{"model": "sound classifier", "noise_aug": 0.01, "targets": ["emotion"], "num_classes": 4, "arch": "tc_resnet", "weight_standardization": false, "drop_path": 0.2, "depths": [2, 2, 5, 2], "label_smoothing": 0.1, "init": "orthogonal", "optimizer": "adamw", "beta1": 0.9, "beta2": 0.999, "weight_decay": 0.1}
Rows from block 2 of a small sound classifier, named by matrix and row number. Rows with one number belong to one channel. Each number is 128 + 32 x the weight over its row's rms, rounded and kept within 0 to 255. All counts start at 0. Numbers have three digits each.
After each channel's rows are labels from the 100 clips, of 14976, where the channel reaches its highest value: "strongest on" is what is common among them; "loudest" is the band of the loudest frequency at the time of the peak. Only what is clearly more common there than usual is listed. The data: acted Russian speech (Dusha).
# convs0: first width-5 conv, stride 2 (model.blocks.2.convs.0.weight, 160x128x5, each kernel summed), inputs 0-127
# convs1: second width-5 conv (model.blocks.2.convs.1.weight, 160x160x5, transposed, each kernel summed), outputs 0-79

convs0.144:086150136130138087160138064158059120094119092120120111162135102107142119212076173064120146078146120142135097129153168104100162075150115090151150112151206130188150111095105158131118147105093135108075102122184122097192120146117091110161084109135149128156140071139105107157096141145161056165098112156190162084163136100065141098154123149101138112103151112167151129101137109068090080141118
convs1.144:158103184138208142112137173128140144142093075122089070088141110133091103141147099141118109093117160172099129149142084084174129094104121151111103141114146053139116110074057071137080119175092112158111126134082141183106153118142154103144138129
strongest on: emotion: sad
loudest: 4000 to 8000 Hz

convs0.154:078096144109097063070098134109095126146072100070120157119116133125137105107156183119152129129097174150129089085149099096121129115135140151115133126076020137125167105130121169080067130130146166096125102087096125101138115121144135059092157094143109131168180151137157113158132113168108107115102129107159134150018127104160115144136121097170143143139116131192126152132035126064170091148133
convs1.154:143123104106096169171136100128087126086143103137081058159115180151144127116098133111123103164128084121134206111147109153143169111119121118126096151119124134127140160113172156131133152090137128127137163191140131102117151129213117196161113132
strongest on: emotion: positive
loudest: 250 to 500 Hz; 500 to 1000 Hz

convs0.121:121085120159135124142090092168192098166147162076162131120148134126111129073117152105124134104118132141132120127147088151131114140135120107172117059143061120049080172108130123057146129122097060117131120138124101190143111080110157118088134102052062108066133175127120121189141125123107102145138162137164109146095128176109093047108127141051137155115127149072189172132159137108089130125155
convs1.121:111133128102116132114071134135151089145191151121135117126065103158127125121152123158136135143163103108121160190152114129120114140156109145151107145107109090105121180147086119167111105114098150140111209226091120110168108118158153147116103188
strongest on: emotion: angry
loudest: 250 to 500 Hz

convs0.72:140079136190141190141112119092147160090109104166105155145157144133078099144107108136126114145147173102109110119110162057136185214158178163077146144134128151110098154132130093188105115132054130158155113130142234181166100184132117158152122145194158124129121132127102128104143150113150167137141150114119156112206132149156159166156138074109097139078131155150124073166155136125087082121096
convs1.72:129088100171166203144096095136064069086124159132089098118104164066189132145163140123109050157172221168124069097084176140104100134099094126132152097144096090120139124170071149085046100125147110158137097107163133129112126151133153157166127108
strongest on: emotion: angry
loudest: 500 to 1000 Hz

convs0.122:173114109137173110164058093083114104193140115057121118152114142121160104144126119150115137117128114089108108095123115077136136111148102109089137085207192163142125119115118119031126107139101140066131167114086095031079126051169103082160093146045156137142156128134123122130149112150113077146140136072115140164158129132078098118119119142146127108114124161152163090105068127134119169144114
convs1.122:138150101161101102136140093128078138084124117138133170104120133135169135122121103139133124143159090083093119112068104133152100159101149146132143126117149097082156166129098217147143097105125126128136154151162133158111120138117121139097089060
strongest on: emotion: positive
loudest: 250 to 500 Hz

convs0.40:130135126122083165092159098147127145080153128103148100053080113136096177195104099075208076101132148196159141200126191144102081119149114131068156110143143032145119078114124140137077135150085159143093089146129151155146159121144109078113103122121099116149148124123109135117105133147148153111113083079095108065088128128053134087101124146144124120118168126141123117103158115132085070109086
convs1.40:173101157115169115058098155133131121134179109140139165120187144118058108113094101093066138101126126101141095135077044149104121120095098090111105103108121091112124137121122165127115133154111128116129115141148150111145121079082138062178115145
strongest on: emotion: positive
loudest: 4000 to 8000 Hz

convs0.113:133130119080141112126136094153156106176115099101097164070155124120200161105099104156091047096169161089108086112105045084132085138143151103088133090079165167132102149116106135104130125107152147095127146068107065098120129103094126105104112191109136145121110198113131150146076117145137142095127105127163170184103121176173097131065125220114119091098144093104121108115125138117149182083124
convs1.113:175121163131084108067106176085093082105101090087128125184086145136144089124091126116089101129112109130131145176109198084138158096114133094123102164111093113114115150132149116120096143093123106130135117098130128054196085222120161092109025132
strongest on: emotion: positive
loudest: 250 to 500 Hz

convs0.128:090093102116075101084182113114087142071167079072133098100170147139083159090127111085082118089119065118131126142129125153108139093127141113105180197127118116126128132130137107122152132132144148117176131116129180171144120129144113090092156073106088083094098070115135171136134129127125051086110048143065149112128116122090100142156117163126132187207083182077093095100098130149102085115106
convs1.128:138061097146033100136145095121202111168121165166104133141129144120067163124132113157064130125144162106080141168149097150191128127123130148117118141114082147111175164116121143122133172106152138112098121150081113106047089173119094175100129121
strongest on: emotion: angry
loudest: 4000 to 8000 Hz

convs0.54:136125109118137144155094126082102150188126102132147135151040134137120144110109096117162120144150122121093029126097115104173157135104098154137141113174170098116131128112134136141075117130030158142111133110102116131130101136145121071142086138140127121177152105135188115166098145169186120145089123133084119135160126096043128118099109095170123123118045212174103109120060112186150121161077
convs1.54:139121097130145167114077137143131152135145085137100104150158138116164131124118117153109116115156123125103103105134098138147110142091119136126123120158130103169148155122125149191129145101104111097144116140154102149126095146121127154098082106
strongest on: emotion: positive
loudest: 250 to 500 Hz; 500 to 1000 Hz

convs0.88:081117126133124104113142100154124172091063115118092144145085127130093096098141080139064077148135110120086121106154133133117136087148123134107152121117207062115151089086144120140122126126124162151092163142123142057094134137135164099198127152139104127180111171121099122035186126107118149131120178095060103138120128100064169148141119101215133099082157082181171160118145150095142120171092
convs1.88:104160108064163128125122101130073126087115144114083114086090126112172150173125145158097119089099090110115092124060116091099118072102127090077107105137195176162106101101123092127130142094103079060119114148091133147118101085161100137134115089
strongest on: emotion: sad
loudest: 250 to 500 Hz

convs0.150:159115127116144140174110133125133136168114160047080112097118099138090107180159068179107117185159088099101094145101132121128082105127098123095142075104123109111126085091120095047147073079118127148117085137128155048122129074126131129147126140047078084170083133107119104083159144141122160126114150115119057112100134124162118164173128063122123151117135036089114092097138121102148100118159
convs1.150:122160176144164189103160164108135070148146116107096151187130133175124070116104180136119141143124142152163128071188073136088073103077163077116117125148117141135099118134051134159126167120097083062115039107125153127111145094145118143143138117
strongest on: emotion: angry
loudest: 500 to 1000 Hz

convs0.36:144088121081095160118158101102126075187101083095146100094144125114168133116073116108039066100142126129096091085163100017105082116112139122134130140161129120126125158158101088112159120114127138122134137123116097165158119118099177108072099143125100146131115134123156113147125127147147149046104106113179133144116119172150121146141137161037124154065157161072091120105164135194140101054127
convs1.36:158123154099133191075063138126161119145157136167081102131113118161149111116066176118067136093117179123119150171074163100178099150165189108151095125095114126089125111137025132124134112097138079076094074105131112154115125129102176129133117098
strongest on: emotion: neutral
loudest: 250 to 500 Hz; 4000 to 8000 Hz

convs0.61:102115129137138060141051148079122170124123137118140164132144136127127067100166134172098102119129063102098116085086072099118096090119073126090095112121082045096101137109090124105145072119148109153173076154061113069103110100099125153134154105113074057103117165123097090096145141077130146171114076169094119158087137089154133186167096111093149107133095121125151120166129119119135167083131
convs1.61:124141221151103141092142228112203135183154143098103119210163085190146132103140137135117137162140184129127126075113129155080094160138107147136118114136076065157095106116121137156117163125102117137135069038114141174131133114122131183126109129
strongest on: emotion: neutral
loudest: 500 to 1000 Hz

convs0.123:112140136140167172110066081146161162152144195060111145145117119124131079172150104136161132145139131084087076111117075126113129126133070121066122053121093111163112111108149128044077118113109160116093069118115156150103128049154171089131102121054151133144130151125115098101073122108071129148105097064149129097163126137069083162105125142086126095077095135130152159081133131138151108112102
convs1.123:137106072125125118183141060105138144154124111155144127099133128108235132136174194174140144113136126103128101135161099139116104098093081101092114095151111105071136126093143104118062095158131193120142138175097129135158150132161131095117118063
strongest on: emotion: positive
loudest: 500 to 1000 Hz

convs0.20:078106087045135076119121128102060139165109128102061141072119099129146159058095164128095106134112103136141070080123104082107101154150124109092155158175089123108086055103138115137114105138175123142055096134080112098107132125125093133095060122132128111079110164135140095114072104126097116112120078108110092144108132115088110172064112145109098125160109195066079106128111135119149079133118
convs1.20:111122056071080103172126055068147118155137115139082092098116099176142113141110124112102122136101076114145159153103153087078137115123160085117091133150097114127155133124106123142073149091153130121122117135112150101115089169085169171135097110
strongest on: emotion: positive
loudest: 250 to 500 Hz; 500 to 1000 Hz

convs0.16:068117042148096169076119107105184138171107085157134143142103103147148135088083122123154122120135121155125154112167166113077143167138162155151129078128135122128115198114162080157130099166134191078114143194139136182181116132199152116128069158156110068149158181131124134069118114123120071123093186129118149186131136144079158100075098140150121145192072141121135115136110136158126110159112
convs1.16:119139102128088167136158155125111085120084159083123049107156098133131101134108133083094140147122178152145109096148124114129043124098134072101102099085141128110125108108103097100064143100090053122139155168152121071094099135122129145131114099
strongest on: emotion: positive
loudest: 250 to 500 Hz; 500 to 1000 Hz

convs0.76:089193120151170122137131117140102122147084152155114162121164137118155112128092141139139117098107155076139073103161149133162146163147222161144127107084081173145148149152093163194150135156103104107086128109157151164168099190117135103064151182192134102094082146107194143119106146167121080108145124178179182175197130182171135164122122164119118112159101075099072118108145131115133110127120
convs1.76:123087059136098171144099042126081138112162083153062144057143133111148133097115139067108087159104195124093109161135175100112077113083139129111112149141113098116158144149131149057088121085121060134116124196147102134169103173138122109138108121
strongest on: emotion: positive
loudest: 250 to 500 Hz; 500 to 1000 Hz

convs0.102:105117145116100067179135088162152137136119139077084144066110126119148156124154147121093119129129126165172150143089096170127143168150207117062146122111113134162114160176090150101103136171092104117122062133101098084078149101162070100102104124097132144121109113134149170130147142174147086134161073066089151131111139089122139085114142133070126132215143185105045110154067157127133139083094
convs1.102:095104062115070081198104062106125118109141081124056067089122144139077129122165101136129145180137154108109110120137115109120115125110124141082101100104098110144134130076083109141074160113142161127123134142118135146126136115149137138111161135
strongest on: emotion: angry
loudest: 4000 to 8000 Hz

convs0.1:150124119150120093123079151067079129123083109138181141062106137128129131155186088160159025168174098098130130092105086133142071123127096131094132101137067126062084139122117089126107080102134155120171145137069153109128130126112156138081157072087101126140118141109081115150115120066144151135138053131137105157114131124134126117137134112094138112078136101067069084122169105139166124038152
convs1.1:173141194156169185100159206135165089152156123106114092146131077131142100093061137116139123144129154072136123097083168132122121124097111114117135108119104097137121098132082104125121120101073080120101079044108075107169110141143129138163147139
strongest on: emotion: neutral
loudest: 500 to 1000 Hz

convs0.45:127105124068100123088144117152111165118130112100167122075112120121074070122089143087122076111105113108122088118145123105133082107126130120083136108057097035145118098103107161109087169108097171150100085110103115167137138100081076124101046113064066061151108159096117142151115140108115175118116094123082091087108126140096112127105128139118125057053114154118155114152145129151070075112093
convs1.45:182069160127160142157059146158136151131170117150104105133146138068107099099143115099105088134115092111148104138101093116096091091089135091133137113098148079113170140113118122119088195133174159110129154173137162130093113075082111090187091135
strongest on: emotion: angry
loudest: 4000 to 8000 Hz

convs0.125:133105116126134158137052086148171161152117144057152119119116117118140128186131109122136125148134153124135113126116107149084156136124124131089114032141084119155122140097120101042093127099121139121112094115086142128110115048124169061124073057044123103133121120120068097111040135084063161105104110070141152088155122137129076144129119131097127107096118133120112119071170141148079089108113
convs1.125:128126153090167136147069107108106100110150110179191148085138148086127147130149166066178134093091103071160098040105124074139182133111116129128114094182112077151099181144134177143094167122134128099129147158146183135135131114133155091127120126
strongest on: emotion: angry
loudest: 250 to 500 Hz

convs0.11:049163118153103093163108121098164151130140139108104151158115109134190131140093106099078126121101114092121126076133026125148146144130145133076109097110032194054120103134157050153111065125129119124153139148124154147172138131156110064152130111117116109104097115120121121134106120131125157093108130084203130190091131064100115126059120104139120144149125072092093083094094137139127153156135
convs1.11:143147056171113129148132043126154093124142154083137070096154148148183137084123135118090048142081064092078151101130113100124075122108108125138158132092144139114106167131124173181121108138091126136128139090184102069132149108171137129129140118
strongest on: emotion: positive
loudest: 250 to 500 Hz; 500 to 1000 Hz

convs0.59:095120117106063063136078132063074171126162108137170121163154116121119105178099108104108169126125122124172152085160096175147112105134106088109133073064059167056111149136149132151117116125107129082097136165102147124131149137184069084028080128143121095147089108144114117153110116133138135132113040127142086200115124123157144149141121135148105131139155107171106068092162126132127092165125
convs1.59:120124103124086137099095108139085111092110102092104085084116124111103121077106103095117089153114101076076159114139129126142112084111101107106144165104103112095104120140125130108093158083069140087126132143140090098121145095152108129155144046
strongest on: emotion: positive
loudest: 250 to 500 Hz; 500 to 1000 Hz

convs0.29:111112105080092129118076104122126158154146113124109112101142155133110028086107223105064142121082137113164153140115081095160128184136180083155129085074144093123074104119087183129128148099138158072155116133122153122105141112089132081109095179100070112074108163107079125092066119100157157154106149158113115163138132155092100131115127151086121132086163074104110134141137117112060121078102
convs1.29:113149243105187167091091253103137123130163161113098109115126096102132152074102150125088120154144129100117131133134147111134123135120111120102102061115145129111135128098085131110093115147100034176133103052094123129097090184143112143128121154
strongest on: emotion: neutral
loudest: 250 to 500 Hz

convs0.30:092154143095169108102096121144091066156193161136184157116165137141144133164130114143138123188131126074088135052127082106117093110127099093115087090104049175066105160129145099126174113091124098097093089162100131176167123144161125137086185145139095117102134132136031125154120146091127091064133131105184177148159124094183129094158116164086126118164141153118106131140103086132149096133163
convs1.30:104103149174122175080057150134183124149121191081141064124042138141101153112132145131137111164102110025095130186086077082142137147143137146140142133145104125083137095139057100133081120106130110105128095118111103121156155190118131116117110137
strongest on: emotion: angry
loudest: 250 to 500 Hz