Rows from block 6 of a small sound classifier, named by matrix and row number. Rows with one number belong to one channel. Each number is 500 + 40 x the weight over its row's rms, rounded and kept within 0 to 999. All counts start at 0. Numbers have three digits each.
After each channel's rows are labels from the 100 clips, of 14976, where the channel reaches its highest value: "top examples" is what is common among them. Only what is clearly more common there than usual is listed. The data: acted Russian speech (Dusha).
# convs0: first width-5 conv (model.blocks.6.convs.0.weight, 192x192x5, each kernel summed), inputs 0-191
# convs1: second width-5 conv (model.blocks.6.convs.1.weight, 192x192x5, transposed, each kernel summed), outputs 0-191

convs0.138:466541465485465520460551412481506512554486358479501507414504479452535407546453461516503422489472475431467510448486539408510522509479450495457482455468454438531459470528466478541543489468479505420434463502544529532442518482509457490497486524419554495547465450574493447472474516499499521517541504526508510442424460537517502493533502449519539458495505504436443536511555479491496478524519443483427542512520405460480476527486485484469472514430481454532509426518513506465519466467502446479481435478449505514481505495521453430493476502589504498497460472437415486456481457474456422446
convs1.138:510536471548427413547540500562550535529475508514492415446475500515477481513510403414526523493471515492524463500526470421457533496495550461479509461465462527403370438408436427511464457486502482456469471475484463501470474452531502498496501495462553528472465531503512455510457515537489463474525521518510418468439569526508552513476542552478560499502515427514440487523500527506534520468534569541566546525591608522449414516534449544491508496470503516547525517472532552487501506510513506465514499512471508559442520514541471460534556543537498506496554471544528534436561499470468509536
top examples: emotion: neutral

convs0.180:535568549482433453502491461505515478538475484463497537522510444464465534556559491489437416411477437480454432490544489529504459476512491420540492502499504503570529530528522519519470510482440501492464474481442479407452501519543466506482513507422518460520434508489493436487513525602524444504517477477445467499498462511444515491440506507526497484506503475486448417546492537502408516499411478571444513466450489418405507481472477502485529487509458479537508473509506495475491440453507423497408528489423521520494514499552476426537425464555508475519508485405514457490501395537542488540
convs1.180:474542510414411459412499497585541618465510453457491492538494485459509458470521441441530597571530537544533507537506544544510477480499478494540511470504488508479486494471498490502495488500450483390514503527506544373505511462478593497458553498458508500489444516487455497470511510504482452460508503499521442506483497467540559460463464502422506414521506463543496436497449486529501495494489412498489497487482475512466493510471485514487466456497523490447459493453451452489495438450434480468499439495465422475468467477453417493538496523539476510533435432418505419518505401534462471512
top examples: emotion: sad

convs0.81:453482573467485430484448513528487509474480488446592423380527486471451511531517476368507471508437502540491491525457484495459550541446417482596476529544553523522463449488525490544554513522522476442419519520481545486488536552527511496494513567493523530561521541496477574497524519532586529530485489501521471516462445536550527508476506477526516515528462458480514554482473504495450455484471541506459497494494492521432541547594421454542475507509443443458463430529454492502492526552440456468498518500495501540539577527401533504553484504443484490512420523438503518480521524518491442503
convs1.81:508474439484512538475532512474510448547489477539549504413423488440485522408533470510486463457517479495483547415484457406475551476500518442497508420456424509439482444509451448468454407505592529465467446488506484545464456490491490462505499546486512517479498530484419537527436455524414494473499499483483456496525480506541522515510488461496562490406483493502515522443571522478489486460483516540471494508487504478482517519528495533494470512532425582550553496604487554524534522539509392489494522492417513479507523477504561513547580559472428515442486471519528508445548543477493456569
top examples: emotion: angry

convs0.159:493491476509566520529512517473427451521479502489457508466523542536480498493529446405467491458539506484511504388446544472435449513509437421425527518500526484524518556553512458530434478517521534461474511454529487499469437528494507494440518435429489538515496465441450513449452397499431476508427424485517434482423424513458437474566533487481498510525479448467493460438555540469485557456551561550431472546467510416453431541506495519506468497540495522501497508525499453463523555490511577532436472505513514514523542430479512525495508535527456567506531480528396515521519519523516492484
convs1.159:530449488536489491466477509526476527471481425463468441470472459508498494468475514459510483470498433472495476508417474375470490459473444391377492513534482492532456509512520505495490544484493437502523477485512528480481476491474450456499477447497462444467491474432480511480486508530491500502431486469526425503455500548502461455483535466473449545427488487508416471505479550480479479456499549560475518497502485499460547507470493458459487451450493478469480464462455437503494479472516521494514483524498488490489551482491559581660552597439439631441455472516501486478468461484445495418
top examples: emotion: sad

convs0.168:493519500506478503481466461516500459469521533514478533517484480512488504504516461481452500453399453516465443465582494506493459509450487410488392506474433496514488545461445455509485457456537477542477429493459345530483478523465504495490423461427436524499468478419424458513510488513501421505455511474446530473500497511432435451463498489495506478498480393447470476485448503455469507517470510487467500453423463505451474474436469497459532474494460484488458530553525532475418440502500470504399500411490501516494499452496442461532487420452524557504487475498444451473469528498503492418
convs1.168:516503541533485491585541466520460510499434510509498620493544468506484499445561518505473425466447443456420444497381448509484497449489430422429469500486489509453530545502441521494470484426578513600530518479525523536567477486442431485535527469482486468467483533478497460519511443478507481468488491496475501474536461459473551509523467530472493505420426481456450534459580503466453537484574530526512496514461515496595552476417546479500464522402496532519490502544539497545455566534502503483501580473503575531485463465484507525529475482501512539488571477518512537476433503488490468476
top examples: emotion: sad

convs0.179:473529457468493535436503431471524567434444476527523423500427435451436479512471443470462507439497462504454531447556514514507521519461494488533451455456469466407453476430478455505535481450499495528496515481483462477499481527431571538444477448421454515423537499446450452491488469503520479505427567499524494496443484484554598468527482507548506519539477473468484455518507483453491496466535513571470470426461497479452510454466482506496475502487516505497487510479401437453504432486496481543459512419470431431503560525505475461476408481484469521449436517462505419479457423498467497456
convs1.179:511540491458439488466517469502510485578554517559548537416444542477556518517460480451491445465509441487441476556531547477456474517536578489486534543482500474596557470549570534572526466457438476528547478517521556460525504490497533529474535507498492495493426498491516508480495518529519471522470527518473490538488551480525478503534511531505488460512523421489521484505434492465538547476563498511502553472436419477469508510462442499525482521542424523597551497553472569549541565570452542530552564550583550527541486515453484473414524464566519448521534526510553606521498540459446524530
top examples: emotion: positive

convs0.137:484471494506517510467510488500490536520511559538532570586547484613540493473488444481478551514527529462497483526475477575461514541500514491506475524528541556523524509526537563566536487512533539515518527511465466538495512445443442518554455458467607493491528464488489440540455535565395572431487497522445520558532479522487477448493535551518555573549547489509519527525539541483496553530498473580531535509491542505504501489456597470579465519482576526515552501512525552507503542414565598570462448485539591531536519514567504459490512540489516478520523498542495439474492546531520559514
convs1.137:506534475547468360522494439542568552526540457513502517503563526575516546522505491474530515531530509502515530524545544474436511451421536547486516505434503468459456549473430500482501507505486533499480517466449529504516460450517435470485439550550516559589496493480555490482549512476530462499512499476492482469566520499516464508522445466541524487509564440545464477445523507593427453493478468551511521479524505510487444481506537513555491572569492471461557531512470554547479524525514502570515514526514486473539450506639494482470518446537488477556553519542619527512488557584533513553
top examples: emotion: neutral

convs0.51:442531451522475508526458471470536569544495550517511451464538448458544465494496506476558461530488484454522513519450502500493429444428450538479523497469469507478517501505483498491534493569489523508546495443500457505500468436446506493523503494502480463477491506537463532420464444501484512557499569538505468525515536518515590553490499482491515509518512425464491461360443391440504516444504464425508543450516503538484500554525457503487475442509471512477514515417472445408449443519486478511503584472500450401476473516430456503478464502562459482433558461435514488490576464453424463564
convs1.51:520449523496521527481492497470443480558580465549488493448472544471570521426488498439443427451452422437456472493503490547448511522494542503469444457454544513472508501532456492579525551512454488457445459487494495481504521554535510511525519541508486510484515510503428581466531427408464594433493508453470462537539492509472487518516442436517476438494479408536479463482435518496456406494493493521493475504525503547487498493543467500467479581462501431520540517577469573498485551542455464516523544451511552503544421549482407482489474487431488478473507500597532550542520499516477489458
top examples: emotion: angry

convs0.134:487500451487478499525429594498491464485490605503506468567566472554474477439449489559489541574496508512446537426498434519504532465517541495492461450553516451399430387464460550549475441511443481507478489466466533481434508502498486474551505479492579425470527540475472527516545463436512508541467497510527557563520487506461495476474479526522531556520450534526542494498552453507473448487414465512474481489510533508510459462459520441578535492521472522464418544497496394466455497435534454484542534516532545547577524558490532508498518518438517456487526498569445522504488515470501505453
convs1.134:471550512514505499506527493510497498499522520499466524493463507531502536481477472522525500518489480509518550519546449497463510520516550563396544486458411391463392466432429434452468451440546523532500538406548522537511454533482408468524397487514531478509546523497481490509454513432457481459460592488533566501512514558541525491457379464495508454549482465471509370410508516466495487505510520562500480483497517494535470441546493511475543500418500471440517458547470525476512499527525508508499522492505490481523416547475458491518490499509453489517520453456482480394489490437495479499
top examples: emotion: angry

convs0.98:475485448566456507560522479383469455496505539476523433531441498488506500481468469399496475495522439521422531545504567468508483499441497520515542565527531523541509492541506531505478465506501486488518444505443505475452507495490420489472391486468446453447473503460501462443440509427486524424542557478442514501426468555511496465528503473441465506484510448482453466499468458515513581512531480460498440482472470506468364510473445426497487509478503503481486470428546560404495485520434491470518473505535483442523453529492477470501463461483430464471485468511451436505485498440437488425
convs1.98:525566477507452442534502506535503514516485504513485408421476506532450487570479499414490492469425456473505458481491554381316437509578571462378507538486477423487433470460423474517499487474449500508462518503496491525476508488507452523479470513523479491538481452449512560506515486483479523484422500499493457517487517494492433470559511539514499531514508372441433428490496512506496555460513502504532502457472515485429441482467471485506515487533534541514494523478514492472492526523508506492518571483506499492505486488482497484453492486564535468575554563573449513473509530480455484514
top examples: emotion: positive

convs0.9:568550555519473440542457508482540434506522541475549454495497503509529511427546508448465440515464446523502503490504488496468549529469520531534393460490515533517493545498513501565487475497502412469501464501466419504496516462455421430484451521489498508452517520478438477486502495549476506442498450450400517548494490541524430594412486510422496483527481429503513586509504454487462517481429496458495547501469484558530569625606526527434535470467488490474466567533493446488529559500530445499455544473501510492497479472493490456461524542534525448540585465528501482517510489510537551475
convs1.9:562461547443563600493537478437473453579582528572575540488481513511549501458425466508486509486504515509528503512537450503498498461464490551495505432411469500504515493537555476473479583548505515469498469443467454538524462471506460418509459467456485489468523473472461461475501416505448431509538532543528515467528510528574518488522536461506470484437451533475472535499485511467457527525483561512521496525534462562528562483481504500535490567476498448520559548608537600550466572536431447507530558474534518487443510501497486541534510526448455491440464540552567569509556499531501508507
top examples: emotion: angry

convs0.13:514509445495479463494508490492493459549544518538529506511543554542570523481452430493428508437515433464453481503561505533425430454501458505450487525480515474536548527472475489527486420509474484502499484444480449469495411524466439479437476488437462459492412433445437440532444457510441432514499480474466530501487507475447422502479489532418467487519526483481497486424484482461469473520521424425437480468447512503489449435498506455517468529507497524463530474473507503520481415466521464429407473424498506474504477465552435419468438411471461499507560485446515466561498464525524519488
convs1.13:507545532519548490562489507518535511470487458499467494501532432494480438531524488467479531536485495493544529460427523419509458505425410447502428438440538452468489533452536420469473451451477503566565502592480500541510526498489453533589500507524515511519489517467452533476522494514452536527488433468470470451496486496472507499512532456503498500384378461475468478496478509502420527461501542541511515505467454512539520559477545557528419460382508512470467536425521531494446490477516468485474489451485478499476438435475617498572508560462470510515443446540479484523462478474495494485
top examples: emotion: sad

convs0.156:505461530536560421502511485470492499458478459494444480503522547499529480454464526417445390501511487540410453477532480474551481443469500479510528536547471540507550469503512520548467483497430462404489497469503465530507454516518454494489487509533512509533533564543497498424460462505496561486537476416529421449452449511475541498466471437519461383492456472481475446511472417521486437524485446474437517513423462508488531495482542479455464445444434467504494471436481430495554476440468549526461537496492510465496497436534544491380450444506491475531466431458463511513476492546538517466
convs1.156:509521526495537494469453479503531516497484415491476490527412467476471430489475479465488575522547502492508483459422515516533483456486469473550486491484474529506505479541506516561465473483417439467525490487512549403442480490458458482558452460494475510512467545484451523458532481514520494558531510488609435594428541556484542450508507491469425493424495485485458451528453493457482400442515498507452501498508478524435573511416492517478550515505441468469507442486435488470509469477411458495515496498477464465486488436463470492558455567355446542421458490499504510519468481497517523462
top examples: emotion: sad

convs0.164:509526498462549492494514534435461526489490554536492512498456508515491551524560552460462480428478509493523500470484579520499491509424418456464524455491525414493457484440502465444461536522549494443516536496502484503566482529525621493543477484483520482545504516506496521515459460528521492405536522461453538423470519498411493525469580512468498532459477479503507489454402458456487469479519535553570439562490477478504473514550520484479397449466474471476473464408531465521501449450488524545465469495468587549452502425517477520521446464426407500482476469488424489490461555470500532428
convs1.164:514475535490542525462474482489446478439451484423485478538463473525463437495462467463552560573494511505568471500474534476501494451412539525499514466458474493475484505478475418442435433525512492572517482487508509515515481467500507452538488526540457486496497509475466543496472493498464575521496487522554422550507559512515484491543552445545470575498529503514510481459423561568523432501531534581503555462452512520536558499437543480491485432500529460457435449424442447429460455453497490538474455501497463426469562450527518549580527533487426568494469493530439472471446439474513574446
top examples: emotion: sad

convs0.19:493567519469462497487554414500477515468499489496445520523475490518506495578452464479482463521515574450491503427526517453520531543512507490542520431532543467457471508465563496489500433473505482440481429502438507451439480458497402500494478480417472494536512512516522459512516516488496514394490450525536480490537512497513529563462504472501456495490478464517486520622484518537503498473500517536443496527528480463481534572568568510547531439493576569552466472552556542502466467497473507561503599497479499460513511496542495481488480469440490426531614482423559480504521493567555595580
convs1.19:527571569508438407499526508541481526475468534491523521482492465500453458529483578513497511500516533490493414516460431503345523509534481524582482493473506518532468514461495470486474537497506524497496489517539490507546459476464481433440546485504411482502484521531512521475516537385563529548464533514542436502520566474531480506541501492490537474485467519454545478503472563524486519466526537611541512493571506558514530507479495357520485506508567529515455479494457454544485472500463455434521463477479465455504425502475464504501559468461490495500548445487489488536489461497606516395
top examples: emotion: sad